config = dict(
    model='masked image model',
    dataset='photos of plants and fungi (iNaturalist)',
    train_examples=90422,
    image_size=40,
    crop_scale_min=1,
    horizontal_flip=True,
    translate=0.06,
    color_jitter=0.2,
    method='simmim',
    mask_ratio=0.75,
    loss='l1',
    arch='vit',
    norm='layernorm',
    norm_position='pre',
    activation='gelu',
    head_dim=64,
    fused_qkv=False,
    bias='qkv',
    qk_norm=False,
    parallel_block=False,
    moe='top_k',
    drop_path=0.1,
    num_experts=16,
    moe_every=1,
    expert_mlp_ratio=2,
    experts_per_token=1,
    shared_expert=False,
    patch_size=[8, 8],
    conv_stem=False,
    layers=12,
    width=128,
    positions='rope',
    residual_init='none',
    optimizer='adamw',
    lr=0.0016,
    beta1=0.9,
    beta2=0.999,
    eps=1e-08,
    cautious_weight_decay=True,
    steps=7200,
    batch_size=64,
    epochs=5.1,
    lr_schedule='cosine_restarts',
    final_lr_fraction=0,
    warmup_steps=1440,
    weight_decay=0.3,
)
Rows from block 8 of a small masked image model, named by matrix and row number. Rows with one number within an expert belong to one neuron, the router's apart. Each number is 128 + 24 x the weight over its row's rms, rounded and kept within 0 to 255. All counts start at 0. Numbers have three digits each. After the name is the row's rms in percent of the matrix's.
Before each expert's rows are labels from the 100 images, of 14976, where the router gives the expert most weight on average: "colour at peak" is the nearest of a few named colours to the mean colour under the peak. Only what is clearly more common there than usual is listed. The data: photos of plants and fungi (iNaturalist). In brackets: how many of the 100.
# router: router (model.blocks.8.mlp.router.weight, 16x128), inputs 0-127
# up: expert up (model.blocks.8.mlp.up, 16x256x128), inputs 0-127
# down: expert down (model.blocks.8.mlp.down, 16x128x256, transposed), outputs 0-127

# expert 12
colour at peak: green (51)
router.12 081:135123158105128152163089145137138112127149115073129097108084122094192124141069151116130145135165153142120091163108139146094110119164145124153107129121146152159153164147178106129135148110164138090167149143126133127108079140142140150133091146086133145156142089133141113162131127138154135167139117128112095116110149126126124136108091106142092111138118130173161141110117089159125129102147
up.0 097:143108104187141171120145141115168113115161077098065151153131153106091114121128127145132132142111095122108130168110140106113076124129149130126119131113165115100131094127086125129172129147137150096119112107144118106143143169108145148129114110128120084117058137151182093106123129111124142125148086105125144155114084147121147103149156180117129143133130098133097124115131099113149156137125
down.0 089:131129156184174147129112132137128114143165103135118152122087134092103098116109123112091157079122163133112131131100093146140126149188122148206107136126124164111149139100125134118098172123171110122104120135111152126119097135116126097095100146102115105187103129104132122128146106131116182098115116119174100124099160120167142104161117154162122125110135135149136124152120109133119125098135
up.1 119:122143099185151180120102128119123111116162076105079147134157134093114129133135146128137147107163097134123123114119132135087120125142173123130106112144116122116127095104104121113128152115155141078144112133162122116095142180140134146097154114137084101133072140120173072128116115148132162130149098072071118137132114124122121127191127163150108146144116123126127145107122100099134133103120
down.1 095:143112134177119156139140128084127105144128126120118124096126149119106153116115100136141142085144123096115123140102128128122162135134116154142108134123152122078124115103114131091109112124123145105154107132136111151174134146068137099120144125084117100119101074089177119117105134112112154072094102125166152126112134126210177082127132107136153138112151152189134138129112110137129113120163
up.2 078:160159117156133146137107133119114103128167133115110109137172123109095183141145146108144077122139105140139116102105091103123089143164130131073083102139124085120088136102133128078182153118115141122127110100150116137134153197149154153103112126104131100099113161150135120113152142128124162152130074125148096096102127147101088120111121111137133145122102133133148144112145140109110087138099
down.2 079:126134137102142117158113089107110138141125125123091172141160120118125147142177105150164132139127133112153119080108074133159100136138090108109126139148143151117125130101150138133131163091137114133161172140135116127182165139110119098138139135142114162088101106105132150091125114164125138094087164164213140137116121123147151112124153109096135132083091133132122142148165127104115158102102
up.3 106:121134112201153176133133111120130128119146094089102123157146135110096133142181128131115161135125133147086153107112143102110087131166167131145120101146118124093139095141118125111141154139136143082103097148138114129124119146127124161122112095125145064106055166084193077165130104125133146149114105084117125143121135130135145119141143141145123147139153105151125138120133100115133151122141
down.3 089:106131103171144160167097121122124132180135125113096155166168113100100127114151107120051163124142120142135129098084125139166110122144150121122123126127140100126140099110099118115107134102154127103101132122107086106115154177085171107131125145127087124083093156103169116141160109137136135129098134120089147139100128127152156123148142146151142143150116151136106155142156068098134117152119
up.4 082:077128100130159105130131116139118110136124127104110140138100108149107098132120080110107131126145135133119134139085127128118134148120139151150116085172105099068142154126144111107121152112108137126117150181133111096164145120161161138143101145133115113101133124146153156108126138136174116158114113093201148133134105164159141182123110109142148140131115159127108143135212142094125159156097
down.4 099:183130135145123135122100121110145139155100147119183121139126128102136111110130126116142111155139150100142172137111150114128154108161150121111177102145183160185123140155125133115117106142162123105163116174146110071108126138141063155126093109102155145147160110170150106113133113126117136167104133113119088137094145138138141168105113066109123147121122134120114148120129095131122129128180
up.5 085:124110124143140159145103115103143118119134165114113125167135138143125138133103141139121139112097081131127117110133120138113110049139131134139095098166149091100144132102102132101159152117099097107128121120183110127161117150124193132117103130184142153090101142077142115131126124081158138178107115120123141152120082126113139120137164156135154132137110111149113083088144100095116142173129
down.5 088:161162123140101116144121105123143052144161105101187161123129133147144129127136105120129159138111140124126196132115135130143159124120158133113128085125121167119126096169137119062110108125127119127135140157143166122120162109161133107135130166129111132141125096116109140121124080113155112152093144106137142142107097094139176147134125089153123108107071156148128131183115106115144095127107
up.6 113:113147122134135145107146155159205106129119137108137141122144134123136169104134132133124121142113103115104154146145101127127125079081121090095156131133142126138128110117110146138179140116142124124151103186153111113095116106112129129129102107161111112072121148084137091128130084090150123126137139102077145159100085083107170139121181139138130139131122137140116119159118111161152155183149
down.6 110:132117135113124116131149128101116116125119129154095132091124148179104124149125098111121151174149146140135140148133118145129127111124111135169150090113159132081100162131129102126116152103140151155073188148143139142136134102181100098111104149179120124130125165180095141125100121122134155130117137135179151145110130139137170139110126104167149113087070097117105097157119108137100144133080
up.7 073:136147109109167128142112142208150105116161118108154122148125117164091095161118131121173136138162109144124115144123144132149158137148117128120133138168081149127149108133129142121151135141089101143183095108115133114137136125031099151135125143128124134167102131145137117130127145156140164126158112131059142141110134120161125111135166093115137123164128142137144131089120140093114093123158
down.7 083:106136140137129095107103112094109126111139113174121129130130133144140150154135162129108138139116135129126113102108149116096131137117156124146175193089103122159121141135159152160121131166109107144140100062113181133134120086132116118123122139140180135117103137131128124110122122165148141108133174164171089111111093139091151144112114160104177101097177146080114105138115155108148164117112
up.8 119:101154087218170182116130142138131108121147097088108133125147124099100157126166121120153148138150107119109148103130132126111133120140155126108103109128123130101114093128115120111153153119147116095139101132140116104124150188135101137127153123163118094105069155091189080136123131132134134136125085098083117132119088110162139131167145133136112131131132147143121135133125100080122146143148
down.8 082:109106128155146122143116111085133111139160119096119149159133137128089145106087103134072119107128155122099103127107128127167141111171127131073075133144131143115151146109127125089093121121141136122133115151092112152189159126108149095139152130116125132116112084074157143185137146116136128128103123112114149134117134107169157083153123081146102147162121166176121134133139129098128086115122
up.9 091:144108117223139175123153143109143114147166105096117134127140144075101147108125133095134147135132090130157122139129153129145153125121126131141120110136132114138121098115111105097134137114146149088110124141159111090121165164141126146125118109145101101117051124158141090156089112121151138139139111110101155127115092112116116102172168116112152154147119099176107153131127102135149174114154
down.9 062:156122106168152116111126139123165110131152117143134134165155114151091130108111120127105148158122128161112155164119134154146104141107121110125141153103117139107183111143140114132107119082125134116110075150108116103084131119085149095108134136126156121114079130060153128131101154116121131082084200137126110121135108117121141090130101150159141121117089121135094081155143117100160121086143
up.10 117:108141118180144180117110143126144119133153095098118132141141131087097126098118153140136139138140102140133131167112155123133118120122132158146137087120121123105104092102082123117153168121136122094158104152166114092118152174126132141096130092151132107113050148153199087137120115117114158127145077088133135110126092128132151111167134115126122145160127091143143163107126124122116170118117
down.10 084:129123150137136149118124134134128095115154117117129147121081153109086127109133158134065142112142148156124120120095081102127116153149125133142091130089125158094163150091160099115149173085138133125151088135080101124134124096123096073117128131141091112158113145094131122150115109106123139074097113150155109123098130096152186099142150104109122141122125165164140138146162099155118119112146
up.11 097:090128139153155137128114153090124097149183096081116133163136120111124131119145094091097129102145121126121112101128141105138102134123158178135105108150108066112159112118156144132132188140079164106152119140132109094101134131178177151102132135095084119128117189113145130156141123142116145152121142125146132097123131151110149142150113145159131175175108149087119135142127139132129146125140
down.11 087:152147128184140154135096109096146159168135134145146113096140133152124124142159088145108147103125112093161143100118094151113108130148128077144127116125113206106093129103139140116104143134141097166160155115143148158187129153137078116115119139104147121152089142112150163111142128097134121120115128153167083135107130099134126135119144099131128126117099150117155132127188125119078128092139

# expert 0
colour at peak: black (67)
router.0 062:154121094104098113143119110094143128105082088128142125129123114150102116092125133151161092192155127136111125142143115135098102155129056117135115157164123095111100106136107120138146156129132135121116114107122108086106139100145118098150159119102130137177120114102117120117104127187129156158163162157150127129146189131111099167153120104147107160137129132152132130123101100176086133107130
up.0 135:119158109153112134150109136143090108127116128127099107148139111132156168143145150138120135137106122144127133123088114134101105070154125115157104126135137102106098093168087134166143143140156100113131113098123123144156103146113179097133144101143095116072091127157145113095128165125141132122146101104134108137128121139097087142161152122196132109125178081102127169092161105105089142113129
down.0 169:101147148112096114123150104129155099132095103160173134109124138102155111094121088155154127168124093123159160151128102114110127142101159140130121093105117162094056147151154132132155147116139114098071102108137132137150103134128108118156122135115097144160142110127128126104092124097125168148156152103109111137182083102156143140125117105137100098102119140131125165092116139147108148185125
up.1 118:097116088223128195134100141108119122131160099125135120112157131108118140103097112133100135108128110128120144117115131124101120108139140127133093098136134133131110100147107129131141154114139110104144098116145097091143133176127140153126131129134120087120046117149202077131138127135108180146134091097125138121136097116139136138155141117162134147113106122127119149131168091097124137142142
down.1 068:108144106156120140135110114105132171121170136112091128136129127134099186146116127142106118091164123089100073095097150127145125110106066112142116139172172104101129116125099118147108149160116128142208136160134154124118135101133144141100137131126081121107126098096129140171138161124132134110127107132176141136110201150137129101144131153126130150146122111112131145111116097121146091138118
up.2 112:149127093131148158135119100141139107149164120123103115116155121103133135126098167162107127143131126118145154156094152151145110097136143114140088118154134143124090084125110125061169157138115105099069117107166118124111156153092129125131144128137139127133107100087159125113128165132161140108149111114144102168095088189169128111165168117129107124135145096112120145093129103093129133102083
down.2 113:128151170153110137138146131161164082113149108105115123154102101134151108090145117155110126157104071159132129166134123142105129121072119110181151097138123144095122107099147136140166141162161113088135158141124113135093123163119119137120143159173115146137102112124129123097114121092112113135125114085135057145132104102137160119153156117099117083116115136132125143100127148094088165141147
up.3 069:105115138153096128080120111115127138132138123104146152093127120127108145165121127179132149088136145120124152132139123115150139103140132110142158137139118089102158160146110167130121126076117140124134179124151125107168189159181219118131116138145150159119139103132100148140089084144135151137127134164186127115127142160125145092142136067111120145132122142153145145143129132130111148097135
down.3 063:148144105130103110119142163122143143123164150165094122082144128167126100125119130145191148173104099173106137147133134123138119136116090124138097080182120136112094130109195114158145117134104117165119130116108123090099080115127094077110146135132159148152075119136121138131164100152102115149119130143151093148112133104094120119151100157131122109104111119109107115127122151135120125131077
up.4 086:136165143186151155135158121126138098091148095111116107128147123096133121122096121165127127125134101144130158136122167118121114084102154091163119134121105107112139122136107116137137130148132143107122101156105123086114118163089134156130151073154120107125081118106162066119108122099164155090123105109126119173121056114135131136176170143146123147124151099168128126112124099138135159144147
down.4 082:133094177176097132126134143097137112108119118102110161148112114159111146133145129137125136081118082099086111114136131131103183126122117090173110116119128115097134138074144128137129097158130146107100159134180130132134125123171155134106158114148130115119071080153153178155120138116106124132104142112127129131096132143129100142115123134104131119161141102127105099061152169129116138167099
up.5 113:101113127209126184125114134116143117141145104095145123081136131072124143101138107127096131111122103143110159107104132147125127106126141125106100104115116157118123114123105147101113146113132108102131107143141116084169137166122147121116125125105115081110053114129197062147130125107135152141134087092141122148144087132138132135179142110134134135135121121143133129126164081123130158112119
down.5 082:133133120151116135156143120093129099127167108140094161097148113115140119183092076143113130115127096094123112096111140130121163141131102128143128131127148112105094152141075146095097153132125163103102149109151142129150166130152161125128101111056109120111066130123147151140132126108107159139134082166161157148159149168134137110125100153123145171109143144153146130118156118132155120152081
up.6 131:123129090198141180121122135122107131135153100114123146125144139083103146104104117110124144117161136159136145132137111114107086143137148139157084123120126135118109093105117115129138172115137120086117070114118104102124163152133144140128111124141105085131054146123173088136117117141109167133163068081130141110129132087126126133172091133143148126113138126143084115142131089114136136115105
down.6 108:147109120174142131126164138142120107109176123131063119129107117149102117118150112129091117145176095136135076116146107135138104148111093128159120133117155100124142103119069111130165131131138145109116107128131111143104152149126140151104115069100086139148108090146124158126139133129108125137121087125179113131125146143135126145154120153127115142115100055136116111102131069097123137171080
up.7 115:130120111229180157113123128112123105153176100115134133105143129094104121108125117118126133102150114145132094137132119129119118132137158136129097115157125155127134110104128100131145150120157124081094091110127088114126120168118145124113120150110086102129063135122178070120116114108140165152150090074132125118125108128123136131173109109174131125138136113148107155119147098111138138123094
down.7 091:151101114136111133134123180108094116110124162126075139106154118178126141193140113137142129099157109136180127118093148162132124131135082121122135138130127075125113145114094114117118124145130137123116117124146132151148167110128174143104132110093119132138115088153108164150114154099138111135103103119161183147165155159132115146112098103123152155168104087154126098103148135114123152145066
up.8 121:121102122146136136157098105126119154133128113137098083121139132125137161141182156164139137113116119137130149114115119171136114070168147114123086127131121102089135123149124142093146108098120089134072129102104127127137177135169133122134121113095133139059125074117133137131139135132196147155127110106156163176104092142123097119123173147148106131147100103126122119133139104139095150119094
down.8 120:158141111145111125136145121093137111112134133139113148094132138151120146090110167128144134182138162184159138121135088122152120124121102123177122103111123159083162119113161117109130195120110144107089143136099154118128123113081118106101127160115094117153106157129118114122130127148151160094108136102170091172073124139133118116104138171143122065105128151135114103138105144149138157152126
up.9 112:113093095142157142134116120093093139144136103091124121135160100097131166136182121137157123085144123121117150103133140135124086113166135116076080148121107103108146104157112161116141138102140124104097127105102122116116167141158148131133142117120118106085099144101149097147153123163162131124152108093097158158106108105141105105163106204166121126151081134146118138143120125114119141147090
down.9 102:155144104228106148123111104063111144137120105114101130068146143144142133130092163107158124142144139139107134094150091122127166145128109123132101111121149155118140133133159127105118131111130141117095138130117138111125156110130119124121122164120122106129031130119167118161121140156140121106140098127142120148109158109124112105130130198111137125093128160115133093107114129134124138151094
up.10 084:100165099114159146118093105162127161137161090133086116159146121074135148113134108116103141085142131102123142113140130107140117096143161117116125114161110117133114093146135148134105151118116105133099128133139091113136142157161130145148145122119115107079093132092127083135163124143147164117147117134092099090057110133141087124162117148139138175140125156122154157116098094085116100104089
down.10 085:144107134229107122142111141082090156127116181142090131107131129159120134170138089113138138110118129084108114095094112126126168153104113134133111088104118145138154149102142125124111076136150121117149169131146098135124167111123125123109149120117157125157085076149148172115138136160117102098097116126118164127135136140131141139102132135120135119140124078132141135121147188135141134154131
up.11 119:140091129148113149146111087116113143115121129126090105107133122115147166149158139155135120116130127126120148118097112168136097074165148142099082141125146137104134122136107127104156099108116093124075133113115123122140175126146164128129122132093118092086128098111158123131139146119178129117114124105142160214109088169132104103150178110159122138145144075138097126126128106129131133124076
down.11 135:156129133146111133132120107146144109102124092136114126131119150133129145119104147135150143189132118164138139154125109117135098142125135134151118099122099161091145107123198105104145163123145131116080136130096123139099126112095110128099129161153097123156108126110124116122129134126167142097151140083131092175089105113146171150104150170129103030087100140122116111134104158133116155159126

# expert 14
colour at peak: green (25)
router.14 100:109138156125087144149134122134115121138149132165134107151151154112089092134132122129143109131142129123068156134099081116156102148159133152145147125113133116101149163147098136142179121198090146082068129117144162120148139146155101148149104092090123108138144137140132116122162105129087158154151152137088104116147155118114157121134118156140123091114178131136174108097119127125089130135150
up.0 088:126136112161176138110119111122130126125128084055097144131145153106136178125190126100090113163140120115143100107126125118121159152137167179114116100139085117128128099122128109119134130104121139116120108110096121113117151167144079152100129166133097071099105139087144103129136106153160131122158120085137140157100099126099136132164084121144127148146120159149115138118121109114141152164111
down.0 070:126106112166122133169086121171134120150166124138121106132142142072165152160101146145094123160117102092119144138122135166126114105146118097101108160140100124087141121074107117062102145133123132112098135074153127134120153165141159121154142071135131127104121122104139146160160154124122144143109149108118140155116122132131109101131144175155135121117142122117114076099164087106109108154111
up.1 077:112158084143158154115070127146114099114138119096092160139151145100117174124181106094123131127157136118088122111124127121092108120162164151088118093160087086107149122113115154107146128132160105119081119151119129116106136135145119132144140108122093089113107156080161125141133090175156138111146117104124115147109113134163149139154129162137105121109072137123112120131120117106121122179101
down.1 095:137160128149142158133090075152094109155136128116101111152142096089147155149123163137138136147127129109081164126115144146103093093148151115067140164170127101110187132123145134127128119131144122137148141119130132131103132129147143124121162112153129121097094121093186137119162150148143130152131120128101091149100108127138091106143148184195076143132105117104124133119150116107125098145101
up.2 106:134099124180133160124137134146132094130166119106126116125128143108103108153094105126127147112133065128134123132122161090112100163123090127175120097117109131134139098115086121121165162160121132083112106149145094141114159148107161121101133135164137099121082144126184101147105108105122166143181081098111086114135117141160103114166121139120165090132135127170115142137107120107125147150117
down.2 094:178132135148157172102143145129096139114139116152091131084170133111113092092174162134112085156125142125079163151141090115139133128139148141122136096127131111133137139113127103120126117129156148137112091130163123125130087145187133172141135070116131121147142074108112119109091130147092130155113085103120131117133129109109087125144166133143083169162152097142126128125129117151147120127084
up.3 092:113122115179158169131105132126125124140153065102097146145152154094143183110191138116069123165132117141112127109119109128110153126130146170095087124156105098122129109090106109098135132117118135104141098130091152099139142134129114138112122146128105091071101129091159108123151100175172134110143119101146147149124120151131147121168137113132111142132094134121135129136109106126138164180130
down.3 087:152131131150111151169116099145137105134146107124091109134149120113171153140132113148080113124114120107105163107116136141091090115142146121098118170120139131070151110120123145049118118130142119115096143100166135151138160184136173118140137087124120147092128121143166163129124148106136133180106120100134148187114113150151117110156152153131114127132130102102112111124142111116085084145094
up.4 090:109130107180153165114124117144125144145148086083093137130139152099127162128196153093091153157128144102118132131129097106112147156133161193103101118153078124135138110110106104103176126117121172120127096128092115081098155135152121141098143136137090083119099117076146124114114118158158143157152106092140130125117131131094158131151117126139129134144114134120094134118118107134153135139103
down.4 093:124128116146132134148114097161172104146157093108091103136139119085143168134132117150129127136121107131120162138115124160098098098126111117095100164146127131038138108112127136060127141133119139120092134100151152162146147152110182114131122116159118126082125115082158136134140152139144143132139120102114153180101091133151141108140156160150122112086141132105121096101148102121107113148097
up.5 105:148106106191135161131111140102141114138168132119137140098103153130093118150094119129137139104138102153155128129124143103110104151116129135129100125117088123142122122092098110122153190152132122067083102124124123137132149167128130133114128121122127093157063145118167105134088128071114156138139078096123097120147125119125107086180108135133173105136132127163097118162106116114143164133125
down.5 108:182127129157183162108161141094122121117128112158113136077166141122109126106194131128127087110149126129139137154137105116167084139113152151125156128109152102143124137131123104135150099115181148117148079122159128142131114153140089171130118074105143123152111080123141119111094117149113130121132081128122144136131151111119120137149151112135096174155141093162122126125114081144153158121094
up.6 105:130099145136109125137103113128102148144098146144124115123126137147064062129137124120148159081151142094099134097117137113124071155182139083149143138119128130138135147129134130171115096160135111133075109104154117123177138135116086123135110095106126161132127145150130123125113131122104125116136119148114121080131173154155095102141077139125189136109185162133144138130132124128110124084113
down.6 112:108112123122119097126128108099139108133123141103106146126112119143155150134108107117097141154122133115135111119119122142124167126144098136173113048128127179122118114141112140109079146106102120130119163149097152125128174109115176107148134158136098128142120149191126171159108138111138141153151164109187117146139112144159115142131122109134148097060091136098122111115185155125089143133153
up.7 102:139091126149131140134080109156092129136138153106140137127155146156140088149089102129120121156130127142114144113135132133111095130162126129127082089122058159150117130078113120112138153161073094109065114138162099121175139138118097125118088101119118116143126171126144120139168132114151137132133123119109112106115087149111092157144108092121168079146130155134159131150152159120113135155101
down.7 113:104111138126127104137130113138156071119151111112121125176143115097169125113060127141099145158112094120064125110103151132112146096122114130143160088126139108125126096135096142113106141147109104102095114165088158157145144144084195149131136147134093142124107155133145157133114150109122142175123135091139105136129121175149169109143147145131162152101102131120149148121145123096095104126144
up.8 109:166088131142113148132159140091175102163129141136129129129108151114145143134080106132084119168122147158208140159129159116150165101103102123131132115089168186156114119137076129110118136124128109110101134138143126106139126148084155130115107135140163123135118104158147094119103132096136139120122116101154137153141081155085141126145135090113140101132162094148125151128151119148145164131163
down.8 117:117153124130131146135080139193095133129157106123123107136126093112143145122192159136135158104128142131118135121131147125100104118146158127115147201149115100122122102088180135106131130152171113151169120089116109141095147136218139140128134112126125133093117178113138118136145122152133123121106126127098124120119129136111109127135130192150112160111147118080142133109108138127120105088097
up.9 132:113066139146118121139083122072078134134098152113107126103143134147107109146118096110149129109128128087104120078115127121118039152160157127130103128119102112134147150108107132142119122149134106122039131123183107145170160137110132116136107099110119134146125170162143140113143123126126139147135128132118121114171125152130106117138093159131179099110156159130138129121129128114106109137116
down.9 129:088120135141121097141120106116134091135127129107113130130124119122180154130083087115114152182099102112116112131125130122109151106132100130154149061123093158131116112118112147115101166132112125107064139173099162142119169150131195115128138132152105121134105140158137149142116138097114159167144149112175095138157103157146117138124128137137163121080081126125143137132169147113091121130106
up.10 124:133088127151138152129123114086129136148144142136135132122198099103149109145091127143110116149112160119139125117131131134112140090134133140103098111143120154138122109121101161123110145143111101116116123102159111116146117159116137126130127083091138120126105089176152117103161136122127155132116105109125135118146046182141103142168122091140160107184135097087143177100199144126117142119123
down.10 148:108143139132122114156175122151144089132135113125143098141114103075097125124135167159144179144110096142131123135102155150097139114092115081122165154147139111088093121129131151132138105121130115152153129100115168171106094141161120113159159144141122163084126145112129144120129140119117116140093128123097129146123137132176196090133157141111108140068153124123143143111111088102091125080131
up.11 105:128106111157149148136141110045126115157124116148136121125173115104147099125097098133100128160121153134138119099122137132116126097152150114127087109146141143124123105112121159140088132120111088115113121124129116119146102184103144138116125083084121130110113104155142127114145149101119169154130094100153152123132065194138141141168112113129117124163127115084134164113201122118120158138111
down.11 109:089138142133115115159178139149114099141141119105131115165127098093112149122108122143172183148100118137153115128106178146109136116090099084123155140138139117115071116113121153125129122140137119148188128087123134164120104132164132104145161148142110166088116143143139140110116146089119126135101147119115150150136129150162166095106160127132124100067167107133140139115124108099073116090131

# expert 6
colour at peak: white (41)
router.6 159:067115113153125108100087068107126108136127132136149157138115142109153153127112134116150122121102122112132132120121134121084104093163125108140095115117108182144131132118117156134167151117110091109063113133149154117146134149141113110121100169116143113085095174102166130118161096114144127147124139094155116102114073131117117128124157174136168104118112191133119144138160132115111153133093
up.0 093:102120141119130140122108110130104144137150134112114134092144142122146124132103109104138110119145111139105131151135145115133088196121139143180155150136128123139178087146096105168104152137138153087055086170172112126134100129125126141096132129157134115120113214090139110129100120135119163164118122101133116115132152118178109132115086169123153149152103158137121124165138114149139131110126
down.0 105:137104123116125114109123117129091153094093169126153149101136123159138116162111139103148135134135133113119128108126120124118119081091120148138157152130131128104144114166179108135154117142153097195134159087155102148143085120139104088149111130154137138136140111103129169134102096118198130143080173133125124121126112138120118174101146124135107070109136125113125117128100191178125147140144
up.1 111:110116107122122135104127137157125145132135137127126147167120148121139098119117160093106118131173138122123134177140101118143145208123136157182129122125147110166141120131124094116110138111115215100141120162109124071068166119126131127065123122143075089131124113116131119121144118169117145129136115090156120128113176126123158134117117158106167135112117163133103140117134132130147162120132
down.1 118:136102153089106138126142145101156115110109131120097136157128115147121164126118127117108116112129099094104130128124123150157092104122128098143160132140178085108151095159095205077136109138117144110150164136166123144097148115105165184140143126147152160092113096130117132141119130126138106138099153121165164171105086119155113138129156092167146126113113111121114124101166142139078143152140
up.2 117:093088102133140136142075107180153086116154110088113120156121139130155164136147158134134132152105125170128180124097088147133137091128127143100096131133108151138099108112160141098125173104132099131121109093087136125167165154085157108133120133140130113100114125164151128117122125127137164108127124107151121117106078126174133104141175144132134141110090153084129134115128144080107123094130
down.2 114:128075103137173131114132142166126141122121096137113158131118178109123125152117128107150170133164128142173087133089156082135108208145122146144123154156113107126114104131124089161129180117140174121098121145069133123123133134116153107112130143139085118118097131128114122109105146113103132119131128174140153119142145134147145093131084141094141166105109146147081125154106136109119109102147
up.3 105:123110152134128114147122090105132133122105122108159124111147090136131156122162115158156106123100118113134101088131119138111120050144124134097146136124122158106110143127155179140163112108163005120108123117158128163163094136105122114181122136093141132122137144140107137126134125087125111118128143136095145125120065148168104155122134102140117127105142107123151133118112143143135112124129
down.3 104:168143158146142144125136143113139110129160121153090122116165131125102108127075153128141143129128135150173128109133135108160139167103161133146127122109162108156136139127129110135085137124072148139131125119105134096132148103101085128069133142103140115131106095118096089122103140124100152106176131179122126111134178133101171078110092133113160129132141165113165112156104149110166123114184
up.4 123:132134133123132126110142141133122120140134134129109146147120154102112091114100127095116151108164135121139132153144110095114115220141145153172094129116143107158143131118119080113126126132097233108104084136140123085101126120148140118101120139145071096123123145107137131134143124159130138136168123100143123132121172120123151123112104177117181129133139161153123131138159123136159160110099
down.4 133:134139155081095126125159162113132122124084154134100124152106111141120130128146146131121122090105116087078122134124142158164098112112113087130147157114168087127149120171104162083172105156143146131163160132132116153096099099111167156152154120143135169080154132118092135113150110130131091099101175145126170168129123113150116129101165117153126132138145112154148126113163127167136143137130
up.5 116:139112129123120116161120088110133136108112131124144117121132101124127163138167105148140127141095130113138131110128130148119129030126109114072137128130104184094096151148140173131126121115136029129142151092148126152166088143110119123195120133096157139123148108142118143096124146097132125125111133120127126127142081106134099139126172094150102117116114119118130123109115144119111097151147
down.5 125:141139156141136136139131122132157128138153089157099130102153148126109117116087141133142147148136149141168141101133143094169144183122156146132124100113121140142136140107136105140072176107096159135120129133079149081119167127112100137063134145113127108153113105146105076145127143127103156123166136162141087092120169105099151106133076145138153123101116171095154126153110128104138117111152
up.6 086:126112100209154152139109117154148102138145063080121132134126110097119164106155116154101140156123120159142167130097113176152146111124127120089102089132132131120149123118111127103114142124122113101166130137106109112155142175120135132147143116100117097124073099134182075133107139121128144128136089110121158134132108118146146143159135100140076145135130115125134163132135114083080125150118
down.6 058:149142140114138126103150139076135156130126172114212133120121090145149122123121127138128124120088127093106119125166110122096127074138120146125141122133124142114157135139155142127135117130112068124122100121151144140119113128126080128191121122145153105116155119109155166132121096113185142165126122105096099150102080105108155147096145091139127100131108152117116120125115147186138168172116
up.7 086:111154079126138162124124137134133148148122139099107128150097121112127143106110156100071119135157130105082141167109087116135168155144139144159139139138136105110153119161098110118095078124159143092158100210112113094123111119070167120135121099135139115122107097104129129095138140188112158106119141078111149140095154135129141150123138127110146140120123131133127106118149102146143143147177
down.7 072:111093166091132111126111123111121133097130182111112140122114127141162171177106154097113094157146128124106096155117121101121084098120135163122157161119151112121135091179145087159095125166178141131072174110114105147129110136128126103143112129175158149105128137133139166131090125126149103169112146119167129121170110151137106133130132124121132116108102109124114110136113169144126098085123
up.8 082:117140136172148161131140145145141123150150075103065121079141135113107100097137126142109130118125098157121133129095137144153142156121144121151116116123150085155118090105083137116083144140132139097119105173159116097117135160135116168093135115118136109118111182135147079135115144112085144144145115129146138109128139131157160141174083146117138195162143144120151139128131110079148139108141
down.8 059:077138112131113118131140128107124150132178116123182114103149129128122086105120120123130112121144124143114147127180145131115154137139137141112108077101099184157085117076158144165172164106122115109094082131123154125120153146160121158135087152105124114145136183105159117151140132155109150102122118086133109136148106113128105125137137132100140085149172146140130149119125102119148150112066
up.9 102:090125127140133141152128138172124141121160107104055113139132107118132120127088126125110133170131081155120155158106154135117116119114127122140158137140132038150132090175092122135127163154107165104076132150147132139112173140129152122113141110173128135111101163144162122122121145117105152149124114116136099135108160145148142139154121171103150134135090120130139147126149126067085115106119
down.9 100:109095101093101122134118126162127115123152088177123147113105144144134135145133130126154139164136129148153139136131101144145147151127103138121088128100090156144084131101155132105100190078080139124141138090098186107115177110133117110116098161125121129128137136138101124149149136135105121100141148150180123123132148072107114115103120163181150100097097136117125126114137118101111116113069
up.10 093:080107138156143147153137102119122134124121114111150132096133106138133190106122129153153120158103140157136128084114165135115144076123142141123086123169130145126060120132124151150170146119124058118118117120145148112147124141101142130147115169085088120123116108149138121135121143067124126083119127106155181095095072150161136103124161121148103134149155137111144140128119119099129125112149
down.10 097:156114127138124122105123135155144139116115131146033168112117155135123132154094187113151151128128128123140107104119116094127135179114125141161165146120110075165152126145143096143100128119135190147122142120103128117140142091094107114081131141150127127137106111154104101137121103130138126106148154159151141101118146120114139100107125146122175116090132166116139100158094176148141103099167
up.11 115:120110072175137126144084108166110108144122110096134123113119128114113174150166105127119162156088163149119120096123121145144157112131100112092088091145110144100132124151135133099128135117144110094125128119105133140162111205111140125160124134117147112139082092104189118145121162125124152142082110103080117139130122096143136129147111123138086132153119131136135093165108131096111086107142
down.11 124:125107103118095107129113123177117144138109098113072142111082146126159133160127156105146121152125165167131135138100127136143161176130103152179122134103088110175100138121139072161107151111167153159122159110086132110145110102104131095096115134153129115141144140146093109141133124123116121089165149145162124112120169125114123109139097166135148105111150151140129149132110141126126097066096